{
  "model": "image captioner",
  "image_size": 40,
  "encoder_activation": "gelu",
  "beta1": 0.9
}
Rows from block 2 of the image encoder, named by matrix and row number. Rows with one number belong to one neuron. Each number is 500 + 40 x the weight over its row's rms, rounded and kept within 0 to 999. All counts start at 0. Numbers have three digits each. After the name is the row's rms in percent of the matrix's.
# fc1: MLP up (encoder.blocks.2.mlp.fc1.weight, 512x128), inputs 0-127
# fc2: MLP down (encoder.blocks.2.mlp.fc2.weight, 128x512, transposed), outputs 0-127
fc1.373 114:464553450505458552487441504434527426534472469506480443476511536499524501489546489478512423557430495540507494464452538503497512508481444558531476504472467556451446524482463451594483502557480502526468434582563443572483503463430445508480496455507509539469553433547461570557463421468547527499480509572495507513466489482506520486490467431462572547526565530521520545446480484517470487553482
fc2.373 128:487524530438545493497547551441526481491500524536495517557489474470439534546556468520480461451453546405459534446483513500537532516498522476527450528440596523448545491503524524481535469573494580461504452515448542466540498495574471483560512563502516577484447552524439463528552537499547471530548545533507521456462524456510455519517507475525489431472436515453491451442446519462492447403529
fc1.374 076:477514491550509541536542542480561495442542479574512496407544560512480419514555485517485563477485493476530472545522513566487488478510446511487487473436468523483469520488538485554474431483521494446469450543447466533520542504468425490587468575489578544501454508515478519522507379490505487502483535544544494413444516439534506528498521505513436498502426487532543537474461544503468584484566
fc2.374 066:562547500485512531512554589511568488472516579488523496571477481493465499538516485523539507419499492473467525455505493500528479486524466460511482517443573461464527509564472432503507400468494530341553468551469502466559450568505500509510518552488538501444440509493547507496480519515555480488579494534508540482507526472453416415475523510486518562509524528451432469494485484492550476551513
fc1.375 102:514586507543453494505479521457541528537473481486440470512585510516505523522490514458516530475446423545442526463521556518489508499484433518582527536474416496445497504475474514535546485552548428540451454534518508487500529522476502454489482536517456526563522457503500553476468510427527490508558647492472474480499504549491496482569461495475462496545521504545563518414534423426529520520574
fc2.375 093:512537533506489464503512583483571552508494513551428486558422444452493465543487515439465507536493523528593421521499459457428508579506474462429487514406561570527501515458473455469555441552503525472518457492525541478519548524513516522462520511501574483537521514510428465501505493494538523498480525564517449508476464538534553446477586458512485481584484443500472439499531524561499530460511
fc1.376 112:556520434477539509539546544528440509411534539470479437515519556487453548538496504514548522489494483565470489475546466530525588484433422526550537490464607477461512476494464539512453573536588483464437429525457506503479515506483456427550506550498493554510484465477558503539513477478464513550510540518589529502510499539487500529571496473510491509512392538442497438507477495448476531522505
fc2.376 127:559513453564480508528490566519539570486469508482477513561532505518506441498453430548509516537559489531453461477543441498479390458498453489502501478497515494515480456532470412530519496396543454412559447487507451493476485526455510574475536461485463438473497452507610539509473496534438495477520451495457498500499498483477489563453439515487551574512535448544441494556529508540545498538498
fc1.377 096:478479509475434507477471495458536439502528472432468456424479499505542480468452498465561488502492528516472542522448526617527499466523491519470493499492459486504500521497555598576557436488473534438477503498476545510508518534475477411531494403545459491574483580429563500496566529448530447521492423555557476512564499462472517518482456503490506526516567488509528501519512433534481468581471
fc2.377 091:551483522557476495454469432518440439446513477540509475483506544501490553443452552511492503560481510514534467557434471563499452526529532565572476510504430537528519548415519478490484516475494447462515504507553526580499574490502494444488459504541414473591548479533478497510524496458539419458434506457445479539492432503546552574537583461479517466501492527483561516462522460502496555521489
fc1.378 094:498455549442482518452458588479489461511558524534512480479535509421488597448378485537548448454546558476484441548456515528531497513441521481468526475487512456498525509478417518561543483442487559507488493502516473467464507536422553466479505423486523516458550462464569449510552467546535484469458470488537505522508450509522506578457509525473509488515517604519517406523484519476484494483473
fc2.378 089:493505539495546509458530417498422521510487440579518529519514543450435461507469496492490436535454554536452550472484573538527523466526531477617438514587446555487545530418505467460530537483469494530523509507516541532513562441558441502528457499472434538487491530569482447544580525473563458487518542542483485519450486463553485522495566451511460450490487509476553546474468488483495500475523
fc1.379 101:444499474469446499504433496536469482461547498485482397502514501499457465492542475474492465472463479490527507509433500605513525430472498544474475474428579489561444488495535613474508524527420568482516542482512523470513528501513437487591452473527515476515432574491513554537573508497543491493499471535542521571558513519516555583525495492491493485493512437468482468537554458508497452552426
fc2.379 101:512544526494479472431461444472441505462522447554498535527497518477455502499461521480487489530495518487493522542404488533510493492548509499543484511498518539468480593389491455506557528484535533500543480487479566561532586463513448495476463536566401503524507503535506470539529491447530430444523512538486481572469429494504517511472613413510501485487492536455567595440522459492491529461475
fc1.380 088:416507493485534521491544563473490519478589524454486514453446483473487509455480461502552551508492492540505477519439435501537531465509503407489497432468586431518443537495497516554463502575511553488541472477522533483556525521511512472528475579540575455527490513478525437481473584416550514506503525440498565527492477507423484578508497456521520441527526479525514467472453494519457413501419
fc2.380 083:518550507507457465437449517502544469422523557519534521467491502483515530424463528493530527485540476462529517598406405535496520501482495480533538460514534497498450568458548467496554489504522517426542494486515518480464539526489497509457488574605457476535487467486588461511468469476513458417509528493507483514544462519476463547541548437478530501524578585486472540439574458470492489548450
fc1.381 081:443541553509507572502483436530474514492534489535549495445514499516521589451507471545477429534522514499522456515430560446475525492578521424523474467444531532484537514496541457524523531444457570628496474538589515475605565454507592540445548470434479506494541478518505514504525497502502508471515524512475524555520465445489512509406457512523507515470557478502513524484495514511462543531464
fc2.381 074:493497522506547542524539421503427498522529479495484516458571566515488481538534479573505449486486530511457522476519561579559468461500554505637446559553457466492555464515480511494423520404516504498485557544492468521468433430527496489529525459461490531464480538527519501524545530518494509518524512453494509472460523423485479616505503527501500450436456468524535524523444535463451439452489
fc1.382 087:466458525516541471560488510414448513428497583487499421525519488428387547491524494500498531492545555516469514554491430482473517517494430516546458393476467497482506499515490470479466531496513508480492471543480478453473502551548493479523448582472526441501500501547538512474579539579426450503487470541602444509526515484508508548516499459546513486477473515506438496455520506516450567463425
fc2.382 063:482534468558502526524512575440512560471525460542556541525472492430446501534452439472524529487469487457414526498446530511511465461533474507496469476494510478501489511533500466514602493430475520392519452486439496485532463514507473486442456564521456487466510461518601496552523575496516416462509450510481497529495506546485485600464539469474532566463508522498474616439477513503494516540537
fc1.383 111:549483525456562551536542519463555528592490441488455561474472501488503499544483495478498465438537556512479513492559502517505492525499512573496498523543591562486481482500467511565461480565489455503486454600497424518503502563429453450507452504494543554438525473532527508465470477489444533496526466477553548419505487516519543508471487358427506477511480567507529533479472507530536516569493
fc2.383 130:513514493544497522552504502543535457449490465483468443495576512546567545487544474553493584508544445494501512457523471547486512484456473570465511432473435462539474447589551521502479493493540461469488518481461429451436459485451581531508558492495528488522496468464513552502468509537434553545484444413491521429518531507496481469549431585508559559499487497546461435563494524447528502550499
fc1.384 096:511470540531482511548444467522508490540518417500469521460532466440522504548497473472523492545479546479521441434463558608527543494507491533465538393482509498514530479501531576562523495480522490490526474497515480567561497617464484515517418543447534534535493435471519534546526498474529475548465462495550467462469468462553512495496393512447509446519525539583556482527465452482475472561500
fc2.384 100:486469486522560477557558584490444500492540424555474480563500499462508442540552485457486486500444568513531454485461482491469433514581492558464395486484498504546599464504492471477473517499469516474493502487541483499496549503523504512443557446514478516507572514586470514528584555484453520534491521468471456475404520531541527512498480501451457544511441469527534538542432501524523532541591
fc1.385 106:517568517545492531454523507491566545492518484460514448390525535551534535476443461517483508433373368502494496514510540451508488467541512486476555489518498559525513557496473465508440437515534596481502509502523494496480543463421525469514522467511451467518531497576534495455451508453507531479494466540458574502577481531498516549530494505545478507507598526470497433523516490490445495532530
fc2.385 089:518514482523454481487460459460527427428515505486515472446508523520492565473498535527493537515525503510530477574465447602497463590539515522524515483444504499520466524471563479427469463513506491385526463531538540585542567517489525439519522519588446478558488537499467508510480486484506448447482522456491491518506425467497531599521641479514516466468454493515527529449546500527481524512513
fc1.386 110:431432494436491498462486550453503509489548515430496436491496482457520540435459481489555427431469482505508506491439507513486504506485473505538496466465593543481451532524545502574476461566520566481462394573494459437404482506450511443489500479538505503479573512526540523471470562484490476501507523551559520540518524582514507561425487478472536511571516443497543497477490438505486455549492
fc2.386 112:537453482540437508540444530568471508467477463503422431581508548534543482446460494528475548559554434594532509543489456549470448507474502490502520460491446545533471480458535437462538552550553455516528484487523471562426581447435500546445506511509475463580545484457426501553467478510466494502475526479496463459510473514497535535545547501504513524514461507554471446545549526482511539429523
fc1.388 087:462529504509516505572476479464469508464546571453504431494559456496425523474509489492442493535574583501545466493477385482501514519473476471534442433492457446495478500558491484493527499506616442519549481483508483506515480541549490475563487550498508440521440420501468536551547586503506466574505541505488465547514558499462486490553530478476560504517492536505438458446547470489531506482411
fc2.388 081:524594477549479458462462599428553509458481505516599509479472520462492498485457520461538542470500473500513477537435452486484456503544472537466512458446498491499450539471474493497542464523465492423558425464477519537517496561502546478422520513588500461517547492492594483497474501490543443418474469492520479537510421533476549555461559456524533548523527552452492566461516506495498537578482
fc1.389 108:454498482468500514491484518573454461502559473503460469508522544526494529461530469457466508532488477473479476517481471467494583484553391516537435462520546515422499533494500463522515563488580582564470442602597539513536547508520492515459477494498523460491544489538551509495471528458520459427491607478475497533507513574494573589486462531494523508545552471475468441483488452495452462520480
fc2.389 108:469534495466421505526449521494512530474503511488407463556479489531551518483471516505508545569562441519554511541484430485459529533465474457413556490448542510490432477468531479474583486530531508547487502470491486543509554473465498571441499554530529476512490533446439495526441461496498502515474541525573449487536469549470505456538509524549515465582473506511420398494572499479555552416515
fc1.390 085:474446600470596522505519554482475512542570520469565494376509476446484539429433442554526533443553548461519481541520470520531501519535516448519487431566475485492561573484540505518505419460482490490524485461510489447530493460500631511489504514488480468472542522480465477418459473554452486467454460405516527509498503504487511543525528488476480502513507510478529514542439521484489469492478
fc2.390 078:472444597482523520436489406537433427499590478557552496499549539506484547475490547531526429461492490516484524512472526547547579471506534478601494514545479504462480562468506478454533520433437503483485569480509529500509524445518430530532474547504432506484478513485428457547521492510569485472534574513512497503488471433507466534567561469501507424491514524486558478473505493430478511451493
fc1.391 106:540535542529574510450550564417515446460508419501508449525513542488450509473492462515529543541486492535542489552490474489488539505531463532523488560509602498508509571469508430511465486501527569523437519515547540526447478460519511476511594542485521546523489546522531508475455451510578471467518490547530484535474411468487577567521484451520505517505524579524471503482419533442429576472487
fc2.391 103:486542529513493495417469479481585495492471597493512591470534507510479527482598529501526531431503509477481435503533462474543502529443498518505525545469538479488464571522480526483428387461481534505517500540505548431512452551550547413562562504518555466456456520516540477419518471475544518446504499521485522545520471451492529478485492454545520515444552509457457468473516454518441470514424
fc1.392 103:435516489486525490474493524547528475485523534458526547434454552476473444508533496549478421478521549494472514424567461541541552468539431497538469430481548484478540468566544553602552486482566524532515480518530522541538475473528474460550510429450516519508494542505518497472486518525502562498547505466542464418514479540481576519411382470486484545553512465449456496484473493562506485536534
fc2.392 106:453517527518501488529500536501501556528527450547504496482452474449503502535528489383464463502475548519534454521510506425421486482523447510460431510471547555576514479456477465521507483476509507547469528461551519448571557525573484502464490485488508468485574525564527444481543501427480568528487565545490418535444494584567506456432437463425456492560490453502498496479515499550511544489545
fc1.393 110:431505507489549548564499535463555480560531500502429464491400460472471536538544474516520493497502516534472500481531460470503515484497421564568515508468480557535523475550442488506444493543550454494452387545486426544526476517446490487522473458487496537428538473506480502472491528500482511558509560513552478476542553547523555448488484429393555582514448501504482571453487481526532478515455
fc2.393 131:510514491526504519562543572471561479471557498495502455540542461510527528542554427506445545441503491441527452446576507532496520499457451574447490509397516472506507443582518530512507458523509518453456489489441452432507463546513581518507565512465546527457524477497479534468502513525453550577490480455493500421487556504515490454532410539476578519510435486530472437543472531456526504486529
fc1.394 099:459511587443480604493505562433584494539534528488465490524473491529509556519522436466566522500480476466472496489462464519489496435441454507604529456474431518539506531547401546490581468518525490539505466466534473510518477493515502488515499424472456499489532413469526523404492534498513511479548592498523521473549549526452563510549509519457489504508463524546541554451536514449502479508486
fc2.394 096:491563576470544506474518442422552535531501466562502554567537470488446453542541459457478457426449555478509453456531543544520520512494491463518449576448567498508530494506423536469499469456502578538493507533473521410568495560590511500524524467478569514443495553531523468452558479481518552526516512548525478549465506468527484460425460486474504529461490426491472478510475447558502502489484
fc1.395 096:429488492424494492529489503465525492530544562515517470359499471508491483453516470569514509470441427528499528538482529485523515442555472516534522408473470548492526561508629491535480492483544511466486441548460440487568544484530565455578541510506455500489522542473444504443528451490505493475509515490564536512492488494471497538440486504477512590536485538531557573481490453541470499553505
fc2.395 089:476441570501541545494568502504453478474630486520521456547557518510458497505529492568477472448475512470485490463552531524543495482441507509525434533486514470489550503543502519451471455396481534448447549534502479443473474489563467480584536504463520563426522475503463470458556516514541565530548538505464509439453542440524461518602483509486503504480452482482541430511471533443480471449520
fc1.396 117:425492521488460539518485511494554477528527534479442543438406465511504518511545481502551473467488489575486545457536492451489491428492424481600500481529521536448524503492512504533471494500538487493479407547535475500503525448510509535502437443502454568404536505497474553410515521487504519498486581485498490433553528546496509496410487490470565521557510483521501568479513430573517460584471
fc2.396 128:481511565507475486514490543475555466466557502530479431584521459530504552500547483484440526475512479462597454499503489522486544561471467536428508519383522533514481488494520530486515452585482560519475510479482514456530552522543549490496531548477542505509531515484381473472503469486500533549459597464511437480513490518535504432544508487484542446539439483513495370505530492467527539436495
fc1.397 098:453513523513544472490517524454548478502557575434465439495550576478432461468554516538513504482497481513469499522488456481530624467508432438488555486506484496457514481483459502562481526497518485493491533528581508531555464496459501453535541425483541443468440531495568521518537533479528509403465586502503457518530475549470595447498468492475481489536513462569512510404501459537527448506470
fc2.397 095:442494520521485525532463467503494522529485492444421507505530544565548481488543472518555524570540466548492481518553494582499491544481494554421558525497458472525471442547487539501445523485481466611423541490559452518468491508484539505503535414537564480490527531468459564462462453551419584500458502463585506500542529484476539503466444584532511520489536448514531448533538485548480526478493
fc1.398 111:473431502436542488486547551549482517520517521487442536513449560494507538476485456584539518459516519511463552533563454466510538489498375519570464435492478531431481530516525510549508498533575488485482431594494442488513527482506486481503517459512512530464544467569527446476444535534466545441550608523537528454495489532490518505474508450417527542554519507455545568475469503551484500528491
fc2.398 129:494478480539475553574506561534520518501531458475427415622533478514545490517509434500441528497529467508555468463549460508462512514467449516452506486441510494536482427535497480488539516534491482542467520483465442473487520525502557558479543511458554508524563502478434529502475503522450546571478546476507448437509541539507497451543448538464548522547451467555467381567508516494563543455541
fc1.399 118:476465489407544502514537490469528490584508464484452533471458525504486477519512453478505446448546544490429516529531465527478559509469477581532504511496609583445492492511457525549472444565506475461445419577481445481481503560438431492517466472494563517451485527510533479506475485510485530505526472558537546431510487493510517481414497401424493499509491573480518517517467542526506498584510
fc2.399 143:502498452521476525555508526534526450452535450483463420525558475552561551486543486533495584533554429489496534464561485525483522456457465559484527416468462458507471483567566500494509514517547471495479528474463453471447470481450567548508539511482506468528500453456496549514474497546451533552493436418491514428518538517476455445592467545506566518519456525529449426540496535430545505531533
fc1.400 115:482469543465475562526497487529571505521478480486413531420465515526524486493533469460545496467478523562390513521484508461464454447538476491555510492527507505415487501509562472563500497517520490501488395562525492477544529461521479531521489533490486510451519519478513615403536521451551509480525563499525486477529505535488514454392497493442492492507476490580510581491508415550465439541490
fc2.400 114:483517556490474450480467558521537472459567470533530446563525464499501557482520535459468536486518485464569479538454487490463596529489501517516525481439531519529476530427537523514539464586484550555545505475523546487528594527524531504467510570516526499544562504492366448464486479465549493506470566481505464534514445561525505453564527467486504428562468530472495405488538482474535546468491
fc1.401 125:498501570447511626491539536554483522471512525430463475481505532455466558436482433467535448442533524554468519516459448505530496433512486529506523498493636516401500530498503495573496514531508576502511434557530496453476523465441496453491499486489478469461507536480509522453457534472522505489547492559531562499574515559469522544415473446492532526552514503505534509541491498489509448568466
fc2.401 125:461533497470435465560465541509531524489519473479454446557474468550563507492540497464512561548562451520540552522495480456451547465418470477482542486477536492521464472502533469547555544557566518564528502441512468507460562460475514573463489559496510470503549463444466515557453487509453476539465530499561459490542517591474465474565446536491536420559468534525450466474548491455536556436536
fc1.402 113:468535477480538531516451517449524473506492537526432513503409494445452527500554520486521446499531569551418539471488515504514509421527451558596496511473556485447539424570472499511517565489535481522539446527523547492485557488481465510510480475505516501409523558507474499421554520442544509578558579523530458507474502531508487492403478501460505553512506498505474574482457434544519454502450
fc2.402 103:512509537522475450498475535494530453456576461512527455499565488525540604469553543524464578475497463421545469592521481538497523564498510588467535470441463491500474548454576531507496495551484535497503502476529516498467581518489546500487508551567508467502532425490413494494496457466528489488457521407482492504503443516511550458589512469528518488505458538490522399532527516420532525508500
fc1.403 083:484538453532517488540509485465521529459507506484472490541487551493488573524501494577485461487511488569487430496501430560540657526513460511462517418413491482531499433514466532481481556466630461492457549532519511486563417552504489518525475457503538502508488458514512438610486491557482522493451543515501477473501477529489490506517496512478514491499501523477529396530440503531518517450532
fc2.403 087:502518461550478550534476537548456562523521465487413470577537525545565444499574474549543535521542464579523473505509481439468430482456470529445503479488465530535496454512490464517469529442533418515495509469526458528405524469466566528495541444501490439491534438500555553493492514531474547526457467449548474460492501532490505454547460537515539529520482483540407462591522510511564548505545
fc1.404 079:519513553514499497536508554530516527576545519484492525520567488510533481577487470517506557449468486482506478500559525528536519515483527488507514467468350507494515481480470514569536446452515460524460472519446514419552550509492538448510529520514499519597466480469468493505510437465471481510488572479546544398491499446531513508605494468522486520493408450526595551493507529485475569444540
fc2.404 073:540477533442530521491551550469515517509542517520522482533429494462470459544470470479518466513498542528501531438510493520508509483493533474569454551510591528466567512498470446429548483437426572343545444525484499511574481499533399507482493519503479545398526533519442475517512524480560460492544554582521501481463528490492430484483579486440469488549489512486498480495493486495481505506525
fc1.405 106:490548516561504566509544526422568523530585500466476492436567567495460502479477466511496581491520474522489455498492484486498580472538496484528528424514441469493499493525518537548515481560619512556467441492563510538507509542526522481565455557461562460516480452496473517538510544480516515481496583450445494478484518483464532529583467426505526486492504514527560511391505493482427522458486
fc2.405 107:543475509544454413472425497549520479449452528472490508538532493554550521482472487531551561513581429539477486544519441525516440493517485530462585463507483482518429512506513470493486506417541437458478491541494465491458516528437513514470479495537472447535505470435577527500409435492482517420504458473521484509581460468453502550500511515511562507478589464504478510538573471508513496601474
fc1.406 092:488508550469569538516607536531515545471464452442495512490524508503444490560547451468527568453540466490482503563507403559521428484512503501535552547461431479462527500476528536518510480552447428449558444549516500464488474472545481424526496532496502507500505484486520498476499519506499519469531520521527522482551504559477574441536495426471438468609503553487517567524439500485585451477471
fc2.406 103:477524512511584547558554555512517527499535432533474460577533464445448492575564454471447488473445567481546483423545561488478544483487458513499455523464530540522579443537466540477513499571533503528521485507452508476529498514547525503520499488449538553528519500553453490515545567487493535579484498494471462470434565554572477436485418502496506507569438456515468446515458491521523533467539
fc1.407 103:490522457484554472559495531490557498533549552454531492514562488399436500475530544505563533505543493520505478470490521462477533471442519466517478482480475437491471446513468524456488525516482492588542523466489580513453577597438543470470459529504588519438567517463554492554495497454536513557526528457558458497444435524514499505562502461555522509487519500535549536435462515445450491498413
fc2.407 090:516488522482444430457487521473483488471592498501610500445458503515531514498422523496511505524527458459478530575465438501515541478537504500535510489522490453478444576423564488500552484438517543461528464476482502518510525490503439543461466566627479528427531519454479482573476480475518451400516518516557507527528441531467493546526581475446497477517485533473531548463523491435484510538526
fc1.408 083:528609560569508539463500594467456492538481494458560518492575463474537548470513506445537548489439493532515487500482501502470456503551553417495516537468500461444477553460478504556489479489436518511474531484515510423454533474462586472497600527501506510424464448488534457479475519553542478460473528488491540566487456423502478504562527484528512534458560525541538479479504553492439565464535
fc2.408 071:543502536452502501459513474483503431479542517538582502439455484466474525504526544470517477460494488473519527514432503540510533490515551469611488488520517497481488551445519505474491476544475565378577471527458550501507515495524456493530459576517432525494459485509465448566511522457598425465532551520478523486521490483511451556526615439480516455505497573443502515429497450450500473499529
fc1.409 106:517494493538425502524465478530534487523465524562422457528504496523518492524471506500454484488414440549429511467475603489505480455518434567607494552498513524512518450533513483480542499509549454560475443575508463499485538457457462500459527498520462550508552479501521534492532479455519501541574579502474459505467467615489474451468483491506467490548514462588557533461552411495488507541501
fc2.409 101:496510563523472458498470561453495519480510492516481477556469515468502497501465564467454525538482501523559419571461457527447493610527491522427490497418513567520480548434491483493548486577475520498514466491534543485492558507515508512462491501572521492539554495496386467478511487454547508466433563504522436552481426551536554528524575459535475473570484499473512410529535506543519548463501
fc1.410 084:492418514468515512534499491527502465562546538528539500433478489449509565462377457535526541462522524480539552545535518473543451529453500461515511431545525470548508533518500464478486489480506476489539492433462491457512520498515627505463479498507505530504597461502443491442484481539475485503532486425534466513509472504492464550555538501466506553473532566413583552499447521421494482585472
fc2.410 085:487434556504512545427501441523414478542590442543567487533531565484501474467427505503455424479517491539493509509490495546519524493502537515561472536528455465508496551470516469452514537401434500510467584507538486521510555468517469538515492481487483510465569510514430482511499465516569518436516576506481476504474457466494479518600606493424522481496511501525582457543538526462479505513465
fc1.411 100:417532522482505533606478542407545576511554547455471500498495492472482557585522496528497453408492531522494443508587500527520515536429495496547501506449471516550553473539465558492522505457541483479514489478444479479481564491497524450537481525413506580464521561498535533494550463564457515548509534488516520358498508505517516451506477457486512511537448462457508503514460515538525522524528
fc2.411 115:438525517420448536531512433480504458499544539485531494485508491539537545549516460509562497492562466445490582461515497542539570458426508477540530530505539465431481442539518516524513507431523563464481517472430466487513483461501440529500539578522513528410465544445435544539472489540485496536555537530569546444546557476450421486525490531477533436501472563532490527463526526431507490479539
fc1.412 107:468579487547534518523558501538490518483526495463460476485541519452415549475515462524521523483483473490484447515491480515560594475474409544514510428496540509479464459535500529573456605523627458503518518521513516531514467492515527405528513499485557492485487427491532511533440466485473479462490556450530495490515563534452539501575464437494447509534473605486533493502506444482516530439517
fc2.412 119:539511474549468484497446546518514545478458504478449478566550534560556480477497486558502573488568440545481467499542423525507425489464472549494557446490476465504454466548506477481509509406548463488506487516494442473450501527427556552475567451501511451481507448453576540482452456550459516474490438452508482479555472504457476503491447564487564576489531485557455470573534535505521497552447
fc1.413 116:566528487522584522498527508518497539491506496521499467452511553505444529483493432574487520503542524539551542564490527470516599512529471512485472525540650485477508512507515485530446574524543519534508511516470542539565574489485511435532556563480505543509483508504542464498445419476520480464511502439527498508433396559517544554554471500534520503487500504469539483525408494465456539550454
fc2.413 118:531544519541439499448446481484539514465481567436511549445516519557519490417513508539555566460562465516516456561474410516518463556485478507512548508473532499512427539510485472488431444426491474452530476515538497466487475581469552496514556469562522436469454532473577526463460447511456509429487512505513507542532433495477509539455538498516556560476569471513470492509571484551489507566444
fc1.414 092:507542438463525544462483441451512521461556494560529481471518480508516462545471466507537534543497496495503556525486566516496530440456478530502510472456570518519474484485515500557496498516511540490473443494483539608502567452472480454558460565535521619491456477499496551508503406493532512511481567522546541434448461468552544529494510502486489546467402482470551463447431513464442564547566
fc2.414 088:547547497526527503425525543458573478481481525497570530559510492488457489525511487523491483411469523473472442451503473519547432514553476509550467516459555501508527537526451459480458405441464505348563437552482537461575496579519511459553576484510525486457446527535570488476518523504528487499523492496448503500488509438533525505439544451507544555470508481449485495485485477525522482568476
fc1.415 105:471431595444506480532467525419527504570535521516562479497468443462451543538459511516521459412512542428540503447522474483567516486453507465455520509523563480460535500485479537527469431495467574539502513474483473483497490518439540459509463457474486522481537503476545457426539513608500529527452437438538510450501521504564526543449472492440502528536419584535501482538519549521501500457472
fc2.415 104:503531509452547507521574438472482470462511490552517500497501465476433547552503467529495487495482553427488574454495583534541538439483509469571430512531487508460553491496530490505544512500520492478500485473433538477514504411516458527544456561465443538476467508550512461564549549476536485527541549522491498446451532455531452528560518441502570407502431528457460542434443464448507483451567
fc1.416 089:498444548399482570524495517438520535547501456439418486445568492498503541503540401496554461509530513488480490558482483479466489478479502493490458504536467514429467517449498528562486518524479525507442434617551487477505531570509528454461431501469513498504541454533614606504530508469481546504519539528526492512528527506500548472463510481407526463489494504491522537484543433504503488541442
fc2.416 064:494511520495479500521492508459504517463573437500574494517560470459499465513562413471491521463533494415468529474483490520456547413441431535547512493453488474515503470554570494566550503418514522450565493444440441431489511491508524566473492552559540498428570487477440511553498524524426461493505514515551493448510519562507479559541473512455552508549501454540475478460507441485498527457559
fc1.417 113:475504488564528532535539491549485466497543547498475470457528528483495517506508447498509462488470449536538482563460564514586600497508453484507516483512579507506524504474555575539482559497497490494532463516456514566531584518418475438515426528519486553488525443461535512528471414505472475455448495472497498481457404597516530479518445465484527490563504475510511494532436418478534426570508
fc2.417 119:517514539569462482442453505525531482449496504483522520460538507537517519423495522502517554493532469512530443566465422527483467551491449544514520477471489522561447536445486434515483447387531477456512486511607521491478599552484541493524530487582460412512507491512567485462495453451500509446466507488488471542505438482538540538461565474498546540499564511495468539503552473532493534588446
fc1.418 101:485473445443509537571532602513431507436539510514499451499457522497458489519474471525536552520525535631519534549514468532566504506393409498542538518488571478474521465484522504561496536494528451461459434508413532491501533519500522438552541532498494552533476498481592533485493514436481467517520547509590476468499464546457491543530516505488505491517434524443516462515478465495475490557487
fc2.418 095:562511449559492470513511579531537567471497510521495478594504493486484423500416436502491515506523502544490463471539443478460408467506444476497476471491558524514504482530476408519571477404542495392565419503515468479500495535478487560467525469484458448519498472516609509500511500482455517481517490508448489489494492501498476514449445484449562563528531471536423485542526473535554528539514
fc1.419 099:504540472508550513582522537506611521549499554449440530496562452486493455533537533534544561472510417487507482452540557487469511493554502465511511464449491479496492407545484526522489492500564510597500510542462557437514576521494551486471487549514532505540545523484499470529501470434516505516538602464518496423458450514447507482546470512516482491506532435501556524430405457471458484506475
fc2.419 085:534505510471438409482495560476510531491574470548528483548434492487477453521418487475489495528535502466516494522529419456495514504520549464536503492493586538460484547434521416492598505428542557422579427496473514521513507514515460543448529554527499515451553500497452524582486507495488455417578530531523482490495437521483512541492561448451464486541490449503503534476550512449489521491532
fc1.420 089:508537508475511572514506476469491532558475441495448473464535548562519514436523357535476486501538492525429465579434465504545446512564480500505488490467511513499469543492546533548540546498513476485509508540534499471530530480552486486474514511500490468478458472568626588499562544458450511457562486540487556520568492529516510453447508476478466494523497541489479502479569488581496420475438
fc2.420 081:545542505484533501584537477565508481442560432536485471486534464473499519553514490505506533540533494488483568454469522533470558439529492477571515457527477531485530483505572478521545543547587496487509477468435482546480593426458509536524458597527437519513523462508480500595507544502449418549513458483484489435488533558508458496550466514510529445535428555522512537482480464460534526466566
fc1.421 113:463525559502573476493542568499501498497587475458585520493495477523505480541512545508511516523529454489585524500598473560442478582482541466488524480477523473528549528506469539509492520488515493462502523459474522469533428481512514511527511511477396508602449518492487473446447505550434436497429489449522491426535521483475542597563477473585510516517462570461526471473503524515498488539568
fc2.421 118:484505506451472511467488475533544420426509541552543438542505467516505602497487524485488535520539453462541541502457482512499574516505500485548526505460538521458480553475573486517584479515508558440515530483480513504521585476487490516503482623495437511550474521469418484569474460480550450501516572502513481472510463499497454472555559468475573473545477594471487442466538465417524544506514
fc1.422 084:437456501433517531464484529570583541530557486487523485458536467477496612514505495560526453439548479490512496464489508489527533505453498451461542424465475478534498469496447551523494505495532585500495530453497469424480475588447568462522464513534607584520560512441579492487527508504502494500521522502552496493486474531521526557518459481492513467498494568576545431513429452465489468490514
fc2.422 068:483515539417505479497511483522427565494563442587463482497412474465460441531501487471482491552505499504559553512533521461449525478475468445550475492521533573516502483430514467531560505497538503532510491416483522510489484429522433559448470563496482494491510510511437473595531532463522496489529555574552438517455524565537437490509532420492485466575499487494484504442525490474507541413540
fc1.423 103:437494470537452574527488532462506434479509556480511434435544452446514466490511481459587500530488449500541584519500507576511496477490452491473512488494463513505514528448576524509501482503506517479478479532479518548477591450464496459540462477472454527518521525518508598470548528477492446474489481488525457479597541509498514514479390523521545565503555529510489535481561400559515417567471
fc2.423 093:496460541514520557525498476551481474425537408560452437547564480491477565524542476511453485542461519498520465500448495559461496542560464569503472540456446549538524508480535491563512488528489490447447536489532497572492609482513526451513480519506410516637551480545423506548523506498482493518475531460440435526476530497555516497521519488477530521508417517505555474476486452483514545499492
fc1.424 081:429518529467504556453490541493546514525517549492458454419421510488401478465533472503520478475458486613534552483494523506493523444507447527568563494477477528449470537516524453560458525488513472480502457519536499499478564431538536454509519435503469504518554457504467532438543467500541482481503522482556511512522484452449533521476481501448471591511566560506604617529499530494466518528492
fc2.424 069:485456608533544501485514479485460496492594465520513474526548535488486480466532502549460465426462529554504447502523522556554514506426499552563456571506436485536533513474453514465439467406455479498465558552540516489478511507549534464552523471512528485454562467549431450425564488483557552503494531493492475512450493436504540564549487505424514461485491448485534468568485471488463527445474
fc1.425 112:474558490543507483457531486510457410488523414542536521527575484510503507540493522490429488518545500549509445538505501585455580494463554500460493474442483505578514482459501573459491588506535495469476588417515548538551454547523483527531375486507477511511439465494487472549499488527518471462439473454477474488522492504536571539505475504531561481469485539495501445553506573481539445484519
fc2.425 102:546486489542461514506460558550475568490457471466442484609460493509529439493485503458524546540528484570532500527457469432468431483514460483531521467503475540532481499436477395490548536502547443502544491493552498561453589460459545553460448485503416441557509467507556492540497488480545463501460480500529446501488467544517512473452550484503533538543495555503432523524538431532562556526539